Weights of a small class-conditioned image flow-matching model: 64-pixel images.
Rows from block 2, named by matrix and row number. Rows with one number belong to one attention dimension. Each number is 500 + 50 x the weight over its row's rms, rounded and kept within 0 to 999. All counts start at 0. Numbers have three digits each. After the name is the row's rms in percent of the matrix's.
# v: attention query, key and value (stacked) (model.blocks.2.attn.qkv.weight, 1152x384, the v third), inputs 308-383
# proj: attention output (model.blocks.2.attn.proj.weight, 384x384, transposed), outputs 308-383
v.101 069:454481504525464450473471556370532505475463543352523514471487466384510661498483436497471544435469506615458478460515482560529542505504521495475494380442486480518551578433501530499427561456417499536498528590450503494460520530532534
v.102 101:489460479598474464469516515440478436533472400539446474527506492526584482518456532520516505421649496491451473480505467556537573558495508530548491561385476524487495540479482649472569502499512505518428483451429577506569528562459495
v.103 073:467395467545518459424431477530545517412547423449461524541433455585535524550444557546511524509465445481434510493435476512551541512516486539463433421397503512499464575552459492470556510469501461508506469491479511533478498452482558
v.104 086:462455467538469586507465520462555502549512577384514461410510431460460530418544537508460414337431462566481518519495549521497484528512465526497506383547499522435527475541408432523460507474449501566538474628419543482579512431455466
v.105 077:481469490476498426497344510460447542487505484434559525500461449409448573496454390477510518538428534425468535478522575543536558457546548536508427288482515460467500541450594517425443476455487585475452543405543487401480503472536541
v.106 070:549567495462463522487541409464449493579538528576527488505517507602497502457406516400573538590443484521451614462398528467562493496493535457459576566612499557536486447430494462518454507535556484477503483491599491548493399565500452
v.107 090:501491508505486446486533490546461482566480487630406431523477510567584391502436536529467448553618491462540444478454481393456504490529428530492499631523471437506480460479526471466583537459531470522489517639455505524540480445498507
v.108 097:533550517502503548553544495469456488519557457583531441491503521653492474448502486472564487679420486395446607420470539463573511457573527533512523595574480579490525459523528439500531482528545468521525488591584528518510422576490472
v.109 100:547512470489539467487441452525458498533483409533526516562529569521496525517484446468582546484578578568585483507544487508436471564400466449510539547459497516500533508414551531549508497550518478458431482346469496474472436526461508
v.110 092:455476488504491544471457566463579510541479555369529583433507404394526635489495575521440505395516475584499461499515503546477455509458569475488515357542514490468497511533442419479446466460409483527494474534457483495509541416476557
v.111 088:583474488495501544497395405445531565515527486576478499510456501471436544563499527405547587507373515619539508488478499526459436490417484385420528552510502497525494468452509426534446532550561505487472511477533409466442457488486480
v.112 075:482486536502481535566382503463514525569503497408488562447510536454477440571549427453491559428591554554491439549562472570395480516458505518484501531434485493516524487446499510585407486487457510529548541472401507486485503468488504
v.113 073:456550511518444442473551499576516510476446424319550446532413416478470513449553534494508578497645491560436499477540570454544536464477510480538510456459474476537467476570496535470480546501526555527532531404567450427434521449516532
v.114 095:466397482484487563448577527482507544566473502623593529466444453568488459445582445461604429570507509538448536455518495535551540543526507466497544580519523506494437515566496468475402488500527527525516484673539504437477490495527598
v.115 086:499530494489490496476572521499533499532566439527514443440561514638537446507485502521541546531630471397425498432485506423518512533594483503483484606532485510480499517471431482494543496514446401546522501429454546504523505574478493
v.116 068:527543479492484477553479523459495507424510576553549541512551469377459571531453450467553490370409515483480529549480491530490522505455463503494498434462478438498555548476527536511457507528518449482384462476443518473493500431520530
v.117 105:487487512485456456525477511419575505448532573437574497453515485301480581435467419472533543435402446524440562488485549540515535451479519460499471355476495476480550501500452521518367513475480493475473540562485500482444446493562470
v.118 075:554494459490496550497545468486452541492557549486529440468516527520502478482472559428549385474422497501460574421493505527553518527504576465468526571578513497472499413552467473452495503467537452575469416481523576471518505495495478
v.119 102:512533490519489409457590481492495507488527519504521498571502435386537594452409439477519522582502454479409561379454517584601613482509541469489515489406498542478472524506477588464505472534469471445447458559532497514517481531498492
v.120 081:549588505454483494608523529441456484479552581564569429452494550454539547465555455430594482512580504493530515459491543483457499470529528452514505529528479525495600462364551523511457507521509522476470456495500520446452442534535442
v.121 052:419490492510486598472651495482498500625521550564477580537533522558503486471566491604510489673462498543474463516492451481555515517523440530540483564585486445519494527521472462532523532492513533598430500627388476543481501509474569
v.122 081:459359494523450521463399491549615538549492472630459552481509469430479486527550544515484564501719520446550560531539482505443578513572581545490516494482499516523478526571502520479446443498524572521537592494528470493488468476530484
v.123 081:491511490477500610485446502468482559577446485574518510472479481396454576529600521457579464591462583567538531476536486519536440547443523450500600581580521496489482463451508445502438433491532528512548458523579451473446529513466550
v.124 066:462558471493634513518616466508495477492511541491449491588512541563482499549349460664431620567535541460533458473513407443507460542448439470524481648534507479462527565494588517451603503500548458429417542490572464551533521429474575
v.125 070:549456515499496504467437456491482545517483471513514485509454560427560452542574502506559547448572603564551549436452518569395477498396457480515524544470491519499520478394501499553421568514510471450525486444496471542463485527497517
v.126 064:468535479498531480488482426566523555470474414456485541469519459470479551565560537545431521535400515518486511502568526510486470569466531428502535632454504489523481486543526450444486498449495306426542442449477523491499567408445553
v.127 078:518555517487466463579444421465482452442487426477486471592508610511543514531435488494529556478403494541548508526436489460395506477451428486436523590453467501561588486388578610531581527534569472461458463384514492460395487500507424
v.128 088:511546525508506425525488485498438489487513431552517516565426565500506470513456464424556528544457505549464526498473501491525527470460460422459525643416482508562550485460520562526504505480600500453491450381608479487405450469485503
v.129 094:564521505452472427453592475507469486566493460508458482523480554582534484485511468467538500655496523459537503435466481507556508494520459510520573674493492490513536466467587476447514493522560461445471427540611425516463477552491513
v.130 060:522580502487565554564429527517440519465530506548557599510455486550495482521423522549527484562431518542520538405488498470569443501572487453473536432526498510521516494543548464462439530506474442477529481365570431531426453552514421
v.131 067:440545523475543520485531445593564446409489556415411520543520574508539566558444501550451571492542514461518486464530354488566534491415548550591500595461508523488568568563476583448536547515550443443453531441520499544448572467501518
v.132 081:536426515483424485471569508442476495504532556347526447516473517573499428418527470457531434497507477424460500483465530421541558470501453504421491400554486467472460493490519525509585505447509550542514497688466599496529464510548546
v.133 086:485551489521534450481534566496533463431577514598482551527493516526510507487430461581447528473415469455472507506444470438520492487515436578481432603474510481489559531467447535512520584489534450478458527388527499511487520494505456
v.134 079:541424462453503565550400554518516484426467530662567491470500520450535542442577568455528478570487459470461495520411504550485530509482558449426501434546528512453424503550429475482427489497496503459412516461525509470520516516508525
v.135 081:516638485511509460496619531557411459519522478603520450457506510632567437435482471462488515618519503444442534515442480474593526508534452546498536602551502490496430458523495541478562451557566436480497504480568515501553478536469460
v.136 057:522500474482442562534457499445533535484467578343470416529498564522522417480579477422561466500367460483517541631407530501539533424503486493417497593499496497475541524496484572486530489433491445529617424476539532527507551513527422
v.137 076:500417491532524532495506562483505488536535538451503436524505461444513434464532565489478476449638572479523463489615478474465492494491495558485607431520521527462530447498484430532517462460455516545474494560450525470512548492435577
v.138 092:482544484510504464446597538570466472473486510522465430538463510573564452477452476519420450515411482387477491507489480452578491498573497538567477494517512513474517511563491533452612516492517442532488526445546536490580567498470504
v.139 068:482422527549396461521494559562535511596496450590474533434474405492427411539584488529472438328526535477505471636572615502528486513549509556500505386445504519464560517570467509534393507462514536565502490593388483487532490535498516
v.140 072:499445474509471417436407485558532580481478470335524537478550514518540573523384451443482484455486473493459522499530519497413440475487507453472515725422510526493485468474463432546432568463459468451541525481464508519450518468518397
v.141 084:494507458519514490524397488454502505555526463622475555544560532498472517558444453494571543481593476510556483590486525565432548502432460507483501523403513568477545536433592514571493527500501561475512479497486500543408437525528449
v.142 084:511604513481520493488453490512433527446493550373471573557557570386522560531465474484453597481472551519565433511466448538402475485425462525434506544449470456551554550418549562525516524498511485466479515386498486576486508429508517
v.143 095:475526481527506479533399546518524515454507516372504544466520454283496623518497474520405510380509484502528452566524473510434489523430475536508425340448524460457524533481462572500488498445437507484471511439402503497518557423495516
v.144 093:491504517497439534613471429528466453483472556609552511556392507520416528497540554427434482503556545515553560520531582401416450478481485488481578590564521502467507431536504445456473498514491543555519492337475449518430525409513599
v.145 084:458520508502498515454556458528507578489492534561476533424489454559508513502476436527477516606507551429466495498531553554461538487420527471516473565446485501571449524487619470504447487508506547467467477503441498473493444527486499
v.146 098:490460493493492500580521506555460519565521448709500531504494466333510430448564514561512420606494553508549475488524511441487487509502536519491477543516494450492600481475510578529460508485504463467524456376496504503490447494545521
v.147 098:514545524499545546447560479447550510533473573494502498422532483450462563510529488533495485465524503491483503535413471579441493510545530509504534397445472463525500574541518500534399464504516527458528498344473537523503469478478462
v.148 080:474461506496539443481607521431510498502552534410553556513544549625565509509504430534588487566471461489516478422496580586514497502598507449491476342438496414522512481549459481471499493476505510461571516529563448520473479571506480
v.149 095:440563495537558504432515476571577511515479490314550460497562511582476527530466491532460458311549455576527549483488513504504548571477453445435489578430484466516372474505502537526513539540528451426506535467537523406492509523457482
v.150 107:530459495480523432429545498554504516594510379637454495469540454488562381546482479549586523577421485488543419441549501567563486527512491575525432505430497456466535559459555518534498532418443478435502534559509589550526519531461485
v.151 100:573435509499550560532504487491552425539481508427476498453449477619464503491538558532505529507423451541425478469479459461554490468542530545489523357610517542485496524573449352542489554518479487578484477507478486570434490506580503
v.152 078:502457494530461525484551526521520503462485578596594499495579519351595493436445514476501546563559497543451577504538570444419511500477471469560571616484489425450438491501524572542376516509518534462492516490506472456487510466469550
v.153 098:514500476551462452468440480509530455481495473529467520582443486503487555478470488472462544551420449480462559514449590454461513455491512457497567424514527569511431442501514523463500519502501548485472478594616507444565470492507451
v.154 091:512669508484574561511474418440472531499432495308517453452495474279486556497549504459438512382409526488528510555458493512511473499474513561505478432527493553526490484521438604441568495483538482564533531418484508492560444480490470
v.155 087:532404505530482517489395438515515469405480479674598506519533529516474548512493565499494508473583535575491519488507508456473506501581492396496525624514505482490499435486452470523474517594490521528518523353444480502465497448496517
v.156 112:525465509512551578584519420531511546476506562513409548409500489406473438547530555445493456411545522527496501505538443547512466516512581564473486522500490493494546556509480489491488506476519444500466520462475537551541519491510597
v.157 089:448461515544468477479553479515488537563427510490533499516478524523454503519516490492536514503601559519507583490559497541525527526502500472548519518477492462572436492484522489534509486575455493525536503406589509490515493533446530
v.158 092:543464520528571448434489472509577514440497552268470466479480558521453487504448444398499430349562474449451536543479499466525556530458507425486461386469484480527467434535472536493484508485573474462450524524560489452490449478480491
v.159 084:521467491482467498549467446534496475531517444783491524463501481371539469505555549589511444600536524545575493493472544477475501517549493496553472430526540466489586496474516511563456514519451523509470500407489533576474473521556481
v.160 109:503567515501497549431465479485487534482447514284504457440560501438503482525492522459551524325506505478493508476486479570554562504499551516543495517493497543507544508489401570529547501548552447478436558556525508539548518522520471
v.161 112:472574492487522448498457528473484506437491489654502522551478503621491535526523530508512556680499519522506482477498498460451433485497469486475529436519518476552562444463587456510555471493480557485520519669503499448470455542493440
v.162 084:529461528521490501516464432461537540486524528421469476473466523610497498450438532501466505491552491471465469476567583487468481445421468496525471550505486633495545516545492440434513540486546541476519481530475505467538485366510520
v.163 101:493464480514548546556412539495483484500500373658429438499493599436474396528568511547454471412521481475547515603472390504543491493473521566427512555532526511498454532504499510510508556508478529546507541423505519543489600494521484
v.164 100:484539486539507520420430469471567472487454504411542487521478526247538495456474504490476581403474507529480524582446508505561560472475482490469543521507496577507442455548439609504481505507530477506472508479536451469506429516487503
v.165 082:511428502528553432444475565466510517496505519456439543551525532620466522456447474495499467413468503451402522538505512533519492486452436509469451444480491458523469505504457451505519543510497500470471452652559411469470514530461544
v.166 071:466567505481540564438505508498518553572537498538504525469548502349565478563566546561497478352492487436541535509453461583555544509457495598453542628503510538406546524441469564568543512527541376508457505578517538604537484492531569
v.167 100:513535475436545543572565446467511551548517472597549486449516463425506553493553482555459489490549599489521572504537459489478495560496546476459489622556507475508515534437514478558492528516532456515555434366492539560555490501500492
v.168 097:476485493489470441518534534454519485526558561400522513588405474506500526566501500592514511535433531460476485511491534569484530514533462479447529340499503489478512511522525482536500486437482507501500458624548526494457494448487505
v.169 087:501507505494500531482512470528481504518462511461539470518479524448497525519525554523485522527531400572514472517451465485455462529482449485534525491481507485469453466555465524497480511513483532519513521409473482460518551479499460
v.170 088:518587494515483565474532449464527481520493487550522544507419459386492571505509532492459508518552504526491531631490500606522448530386448491477501312505515540502461503534517563503501455516486583539459518387478511500478499414493515
v.171 079:525494492480471496535454490462536513500452522508460532549422552467525482494502490544536585444494477433569505490499432440478429535541504502420480598564534452468477485542455500408543474473463468499623506460563523492535450567471514
v.172 097:512537482499494455519534513424383534547504446400513504557563467640467523444442451459480510441451500426576468540508512459507529479446483503563453685510492548516486507473544480502495452515501603526573456534483520562537471542496494
v.173 094:503427502512532549436434497515560545486531530502481533499468515603499471543536468464543553439500530500509558458459492588538508509490481525492529540467487527481467506522450502489470501514527444467467434617618495454502457566486515
v.174 092:533583526482474485499518430483471549553489449456436577420515492627503526504519507478481452578500587433533499500429556466523503465487565545504442402544489512558517479490530416449488494529478586520516507507528554588546503505497484
v.175 103:458475512463500489543562515522420537527516442702503571436530489656474412540473433560545528667478491452526478444535494511436517465544513582500462635511496507475542553473555427499407515492482445475528496627404516572509516511517512
v.176 100:449474502515462443568464504481459479423495510609507534470483533546482449493488429526500506696507513530498479469554531421522409485570449535468485429518507513503540490547571458494476510434504634500540478482431522453388505408525490
v.177 087:459491528515459517458546465562493525459474523482546513493459519661434496499543533460542594571535538503416523486481533548414536508481598463455516400471476453549475522515522441483459461471470553486477515496481521416498447466473528
v.178 108:494390513535442465487473516527485509477551449740562457527500481575498473489467580533481529690653459578496492429513543395497462496480422451484514633487493524476462486495563469548458519527516536492510485475482513410504524516506483
v.179 107:543509504480500521520518497429465484535516479678532565438507488446501449510593439484517507505517564481498603514471520585500488526526485551511436391473510504473560558463517497559441457499438565439437520559481510524524483500513511
v.180 089:510483506508476504512545517489450531514509397703487548475513421606498468492513541524543506644530542562531498534568524484409459515457502523500588503506487486453543487414527439476483435476466543539507518489483559499482482489494571
v.181 096:477586477475473451485506538516461523541539444597521542442544529584449468509500462528529464646488474397527514481428503544431508498520551481514439374488495513520488568478534515465507512403487528454514570517484555478583525500520429
v.182 089:462453475501475471546417530427505496432495475451576404534435504629477522478423426538446556402547476494494536453549563510413533457468434437473456524510481510524538478563528403505457583472557416456566449566415527484422449415479452
v.183 091:508447520519532531490465516533482510510493412420509501474502537592467444445539493461527488418473535480496456614482602568529503514418526508506468328493483473489522493532507473530489473489483533538449520556516491508440464479463502
v.184 105:500521509450475445461474559514500505467479444639472567579453593592472541461514447463508498575476450452521516608460552529450454474463479417474555400480485521523490442489529511446532499473409560483537503607543490377468453557420451
proj.101 068:568513388519521543528529562510534548499458461480444497522591449458484524457478497543583488462476539534531531486543502482493551448550488501517512507488285512546545510470531461515516531506582453594507502561524532552467431513540403
proj.102 096:530454522494528505456491491518522549522495546486507463555553475420493558492609478521507502539620539491481508374511467518489510447453489532514484462522635527421553593521556519534491494460606342610558487556482500453533515488492464
proj.103 079:507510484502490437456448451455505496537534529462525525479491444544524489492688490483458543536545498520458494509571489533502511521485475574518470580549390467485535494480511472464511443530448409520491486570501499449488527493454572
proj.104 081:405515423456534456463466556476545465488538493552515559538477494469522561491586489521528548562434502525449570615453461529490473465432501428542460496562505471426391535473493476486559435477501625447487499416515497433496467524526377
proj.105 085:504425465572426535546419533565430475479481561494548536483510502458466429480586469450453455548551542516521487451499359534525568539465514507548475562466500521465522504464484447547477501505526382524534522536548474514491505474538481
proj.106 062:537513449380450466431448507451455446521449544529505521469426477535528387547485443483368528481464526431513443507518479521537469490436552549530469508509508537526440484438546531461525502580498480341540477456468460484518535512406486
proj.107 095:482497487485516464346513487466489423549554555574546504546456500486420549536567488453484524552570495483529533455441455575473476530561483519494449444520482507424514458550405539410523568472525550434460528491451471493480465472517607
proj.108 094:437528356412541470357444501535533409517492567571510514475457470556514431508532538558521531489466495497506486545557474453494535547460504501514522492559379459580472378484490523422427504574381553414436514537498514466410571478545489
proj.109 105:464490528507507478591495472425501467515506413440549544452457483464552479541472513516356536463580508474486549464551525529496576473536502465509507471475481488530431487492568498480485489516428374463565503600509479512507558571475482
proj.110 097:481409538505483451641566473472556483526499472526557486520455556456516584602515495477394535530399475499453551546478549510517513423558478439467484575481548519473479532537504394493502480487431604514576505421499502503500446573482525
proj.111 096:499559532495467433502467481497469534501515537585463522552496531551534435442488527492564524440550399482495521552415511507475434500515526533473542414501554418416495582556496471576485490497587353530519526443480510525536469498467496
proj.112 081:479530423482481574515418442496531494511633445400504511522611525538531519440453544548637519436554479557452519510494492530484510559518473470515478472470377478588469496558515549455477581432462599546408483465528494468414519430521500
proj.113 080:476556409484462549490599442502565567484476477352390396500582487449429481490452505511541422571570495525527459453570576469434453499543477561470533501472384506499480458571481507543553472500488565441428512567504493575591469478441519
proj.114 101:446623568452516530396581492507503575530546604516560485578512516548484390471521499481417505516555506563515496576449550479489491418480445547503525450496414477430473563498574476534522562399487614433535529581528470521553449496544560
proj.115 098:517501493385536498350526532478552417484534492511566489475466480475452575565602507524517518514479504502453528445513426507453505507432496421528457474546541509492461464526418544503552536475530635476451479559435523538534492536492481
proj.116 080:562503578563539487623467577476436531533483500606581553523484479436558496520475460498367558483444524470523534434533502548507605428522507419513490471534522489436539556444540393537501437478568356554609544524516478506490493521466483
proj.117 094:545531516561511452591500582499470453524496502621508569499504496479547464465485519505455554466369485529512535491490498515560569495498549497496466547586551490523499501439493336481469424538533363565548592481557468448442471531487453
proj.118 076:450516584439483432432552446493438484579498555491606588559464588539509501512538521478400559504456447552472474463398473422487504498525507466471530555519602484419419509522527500553496505513484547473567543430506444524430459535501475
proj.119 085:515493518526549507559570484490560511542466519666516460542528478393498466566520475561463514469438532519460534447512522432488545433548483490509541490644478519489529524500541404517500497509517310605584486543481519505469497480479487
proj.120 079:536495469461492521594483597472456447523462508502517522525405523465492478490309484398547561538530460479487493416469417518511529536501606465507490566508406536528482486518494450457476563486594507530440478516559442483454478530443423
proj.121 053:551542492504523522498553435542447562525517577543448448539515514501525511452481471569509519463552511476478441531515593471468555450578476480468470448475481525576479507428553564445470520526551557395542551440453469561481447473490622
proj.122 066:470539388607473545487481452523548513519536564427486510483561574527523509459416486510529519417633490558512468617487495401507502503439445549507504445509487443551533513535574470520479586459529452615457573540509505510433495472533469
proj.123 075:440578412418511506582545440541527410503527569650447486502490554443499303438358463514383478513492513546494507576465558427507526519440516500537501471497497478487469564419518480543513499523534512442467530481508514471496523491431510
proj.124 057:510460515509522503509531520463530445525477462611478502503430499457553540545473523436374550522502400482588522448481518541526458450627516462426561398502480424421485566491448448547504483534559493473510517483495525550568507512530565
proj.125 071:496557460425577555512507464495424546530482426264532529482537521563510507539380531452426497536580559527532447545524516535506522548530486565540444483521422440386511480487555554537541594446488506447469475589521490511529535497496540
proj.126 056:505472578570551504527557516456555527480579359599446529496508475524477370471589425491491567429470446523497514499547558545487514498401452460537525488541467450489453472472538442564560438500462490544466429528508505446448453450516509
proj.127 080:533492504491490493439356477521481548493556482427457527480548486517496448475456529484590505448492499536474590427490517568419451487446486463498543418500506506558564495517511515528556455492573386582501470502492529541463470458557441
proj.128 094:487567578547481465519499523446446526551572432441532531538518469507536352422479502450446571420560477518491512421498599516519515496406517544491488480553451480554510537533569458504467409485508312512578527564521501508526439497459541
proj.129 094:510558502548536448444542459517476485481440538373521441485536559651488381549405505541419527578547517587442395566487474466467497509542525505490587504560516539451507449498484552466528626538477479475497463464416491483490569399570559
proj.130 062:573522541469497504535489432468476536517445426436491507455508425491531515524486511498430496475515572420529515529590500528502570517449561529529501461468599494543495522453556514624491480545543430455577500485489505551531597539463400
proj.131 058:437515569520487568550478482476486560489489424546464488489516485500530411455429459432468545443409494594494485501499585496457479454616444500398585455484591424481597560493495427560534474472548444562555463463496495483543501455583564
proj.132 082:499592427443478447381569473505564479463514540467503520507550518504458643463526515548593462507526448519496527459445461454437439575564483455534522457468458448457469489545438477482512495565517696413414529476487458514520449517565483
proj.133 098:545462572538505465556498536477427475471476513582454492493453447485504528521519511443470518443388487461463496420488530481510458494479508495453468507538622448484542530505409470535538394514628350536576483459424493492468516504494535
proj.134 092:506528441563539515610483497493536495486471575580476522443491519512505483537375494513448497403517509423471505557570525424511548487508515508509551490474551514539471455447534561533505432561491401487524444532512574506447587536432532
proj.135 083:457569616403499545351482507475463527502448563507560446574506476439459516522575483475411467474514598470550534429507485519458558445441479547527463450513572515409447453416486589512472538481481451413561531561456511530467470481564561
proj.136 057:451573511473537558400445459516417444522458522414556558530415488557452508475464523429406510542400507444508472437432416505478529618571457493549498590580560445363456510475534482592468517478504501385448451420514516488486511489494463
proj.137 071:496513573466420499549560517441570498459510521618529490503518534388479522572487527562487461518410463538489498659471491447524552411496513456497427475497543500442435537473511452551497501508473597447524472370533500503482450601389539
proj.138 093:479484572522449552465413548468443563511505533587519481521469506481495397546575546484384458549363539467513454573477521469502494432422497507518513474553529487477551484431514524497566416467449445428592541386481487538524549518519593
proj.139 061:550462385570511444454522560471517512457558532574477493541560548514465536444682474502594506631642458454475524552514469529481451492394502451465500533566478480484528560530456479528550429480526534588514506469467510458511579512476515
proj.140 082:432488496497563451420512496486556430515544533505549540473584485636482564530622505570470528487414473556483540462470460493518463501546513439540526513513520451528459384555435489407528529515491547481446512457515513506401513442537454
proj.141 090:534420437476556471532519421504542480513520536410461517467501485486482608474460465495549506484598454452525553347482495515499449574522480488490531517542551500553465544474538541442460448578558512490455504567565532513541477475567365
proj.142 086:537439588518475610647413499462473563474517393443596545493516526465500534575342539474398540483511525511486552421490507537511579443571493450489492477443312514451552544572564469581485515420548470606543492470518518571476470531547540
proj.143 097:529364478588511552686507547485468448454469462515456567440521464404465558487520494458461438548430501468543551453536492561548595507532503432556459521482587488497493458438445340566471419543559469588498523500569473470461504518490474
proj.144 102:505477531613494468477502437501479456540501554719558488499529515485489495467445552488562490590399528538538449581495481506494486552471540486498492495574598478439511508478471474487511512570579553544474493395487504506507552466566577
proj.145 089:520471472466542536447422515553471629478522492526514450464542473602504388455512499542513438408452510485472536560453452536516508532587499599523491478506452487556527555485585536473521490487484463549470455455458464490485526454411441
proj.146 114:511481528477457492461556531447496437505484584702531507471407515372492355571466523489418525464428512456543491548530502560538493499432538530515488548519586498441532455474496387508501530495403518503469494416569525521499555519485513
proj.147 113:481589490474574549514515496546545609491518462499481435538581523568517371473420445572533508455496489544471496502533483561423513453637515519477488512506409500504551500525484527484493496457439486497439510432449433512461517415449531
proj.148 087:531557493427497461456509534571498549435496418442515495452459521651470540518530462492482492473537408509502494559508430509451478552545507533498507519497466536491532479595454574563534496493380511422451500443470515465519446498467482
proj.149 103:484521568520550462537498549425475497491477419378544547505462534563428714476541537464486522578529502493537523515408445486438572507472521505537471498536551487437411485475510483493505505466498444499485508493536455564528473503409540
proj.150 092:519488562290458477468573512435516537469497528605501551436458487433483516486534465495426474432542474475518445376521393487520479552432510501559442555540508495473507438541532548493499508536430396425461476551516481518514515533472467
proj.151 074:492488529587519493416476499546505466488515510408508542505504464670490507490404517488476542570476507533454498719526486562506563503488536556531492465408521476539502465536485588531474485466498580517528497471534477469441535523527521
proj.152 077:525451444489515510515595399500475476499487552624488461593474535448501400469543417535506473409400443446502457441462460427517470534575502519422514429588474489397532557444519393456445519525446441519479527427455529474554542500544486
proj.153 100:536433567459421432471481461494497437474518527551465545431458458488495470521689516463580514485525450459450464452446440478549515548509542516584427587471574471536483452548495500456422520563495503450467469620528526458476477482497582
proj.154 100:470509527563546549635482530537476428535494463379529454557490538384540459557377486495572528537287489523518503491453547580480486470509499464479528567489458484487532531522445436515524455485520606603499472541523479547430501537486507
proj.155 111:512505483512563513505455521412506476487526555667585503461480517502507453552517551517379532487564578486514484579578530516503578487514515436496491528530574507517489410463527450460489497497375496441512524414537488541462561486497545
proj.156 115:542482528532535561543528486498523545465486467409463523478567488459486576421371529546488472397377540499479463416525529506531489513423485487562472481523464540499553473501457468553510446465518521574512504387524481514474472611532411
proj.157 104:491581407564486477461502515545399594489504498519538522476570519603502460487541488472504493430515520553434429491532452500497449535678536496522464564528535525526488513503550543443492456415448465516537457397498448457519534469483548
proj.158 093:481439439543540476522436513526468495471499353360513493508495589503540576533502516492460509487480463517432465410422510551488496502595473489507506630423552495523420492510501485503505503529497511529511447462483485550453496496464504
proj.159 103:513573499493483532468490475484547427505515621743479495503502522484483347491498483488477503452478544460523522575557489522474521472493501513463514550562524528498508477465497433409465508521385521530506508484512498463487607537534521
proj.160 116:522547535487446496547481506486471578493494370410551509519498492461517608506460468450437558474370469479472513410459510542443426442514531420426478509442478492454517546549470481564537528419536520533591537553478495497520422537501436
proj.161 126:580559638427488513459395557512501530509529468560497522505540449445502511461572491511534478482615545500542559549505557471537492463431491508523436430543392515635485443450546581467505518501544513482548529605527538522456461490510494
proj.162 093:529465522494518524519435426500507556492502410394498543530530438499453646466543451500527442432609444491488593555506460497507471558497480484510506508511521397393510518518527524563488444521641488461480500553452439498552462451474418
proj.163 111:482522471561516519464472476498492508459515638634432554490502584444476494467367536452499479614561545478481464277481543499513477469413447521586547490480600506478546508468493467494512472439587425538505510494528496514541470550512511
proj.164 101:520496496505462538512518483481526434465486515479508505519537495382540462506573464508503530425398445470458478429460528503506485496561524444544466536540521433552495479565451422430473487458471570526553508568515529486442514558523505
proj.165 095:483439487462521524475424502485459536504464416335497520550493549488498637509635477457439473513670499536486512413460472500555496504557452508549538520486565538501510497477550567479491495469486411425556458565471509540501454471489456
proj.166 068:533516555524448491482563441439520456535479475443441477514449550370504465489438521478529535594465498493517501418477515506459458471522507453489545431500510482362460489500494479546449552507578590526482460671478535515541500517509481
proj.167 117:473534524601555504530576517547502515540519545581510460504521514491488367493404555485572498558441562572530479559453573578507488475407518512528529473524509464505497523395486449555520511518509552583482516372519459519567531544497501
proj.168 109:513485528383442477431581439516491533510518393272523479486489490535490467514543475421513501530545473489462523516451431477512486455611538522541432451443454496516465519569496635563464498484597446463560476588526502472457469416454488
proj.169 098:449503495489558553520521429457513457547470550535543499543493530512542429530496496463439500461410504467532522628515454506489560467555536490449497470552570523477456487509499442446473516498428523496498497504489485507465527479497545
proj.170 098:522500564517512532515568461515495527488611612589575449453493455411559359488516477431469536483405484468556471442490509541514499438605536501484509582519502542499511521541549510467455579555521501522543529381507518568482489527457536
proj.171 078:448486526568483516527491470513508548462534489491472455458534523421491545462487478483472480515576475603527451428498509495479436489383483471561546534478591436503529462540477509560558486488527541583450522570511499565540547536459558
proj.172 108:449472487602456463576430539499459460563465537413547458479482422508522585567457537508468535707604456570587536483523538422511506527487450439415611445510524442461461553520610467515537526499608432463490504553519508537557556481532488
proj.173 114:481530501490514542490446499462486562470497379437530524518526452590481642463545531563402486425701562518472481457522500440467558477566489479573466422504567514493564448489545580458497467394476512431544488601511496503545502520451495
proj.174 102:538542459447445389426383503515451551472459469525398459506562469571504547447486501472625467549563492583502513502460466520443467523570526522520515468452433479508519513539543605523500525480580483455494492526485515496484461404488580
proj.175 105:514547496433483499438557532531464490528469547665511492544523476559519529476458633477521505460565568538543507563549482468542569538355463495548512341553518511469500485502486540564459524483544490454489488571501533502559487502538461
proj.176 110:504531506439502496436426432515505446523501571589489472534503449491509438495470458518556488420586504501475442607525500540530491531505469520512447552527546481595553454508514430442509517526467453446461471428519461512397494437535549
proj.177 106:459535541480490546465439433503419615506465463449560532568538486614530576499504489471402485463622567534500494490504436479528592493607509479485462450533528534502502538533581593523426565405466437450605512445474473529542466444491523
proj.178 123:533521481478482506391458494479494591481551587804515531526506454480474381491601476454471488421631491405529519625474481477526436448474488519494500423468459459476586556424544468520560523464582415516553500425513503559590471491485518
proj.179 117:523555504371514582453499444484418546555455468435533476580479485475488383482500508466473455484625560459480468462466495550489498476607466567541499479549488475500515555427574485439402511431464410486535480500493483495527542515498456
proj.180 096:496533502513445510448501494575448542498525546585460491568479445520471507458525469507533455513644488523499507483458466452524417492475505505503411440512489524458489528419514558479480541485646443488511493456497467472565498494500505
proj.181 107:521499513378474481507513501566494468525491571553483500482430500523477474544487431439554499546524463426503494517500447509534470537500507541443534519452467535421577561519443516591475526548485468427472514463484459459572469474500442
proj.182 093:580453515495549487521461456572441476516506451432503509482485454546473636532503525472552502653568479557543471528503477483535532551531421534521477505478419431413466464493477541512487458571553468499468521512469415467543544446469449
proj.183 104:452510484494455509492435505525407594503478472450576520565500504542508553534416513451417500542584514501478496384472445536505507458544475500491524507470536489486451582543564588508478540445558438440596511498496485555541464496513487
proj.184 090:461494524433495507434468484489441572492518521575517495540524539435512492507576449497501492491676497499518509263512480540507521523552498488517480527535561516540426460476568677473474498515477453441492505637456484539457491452451532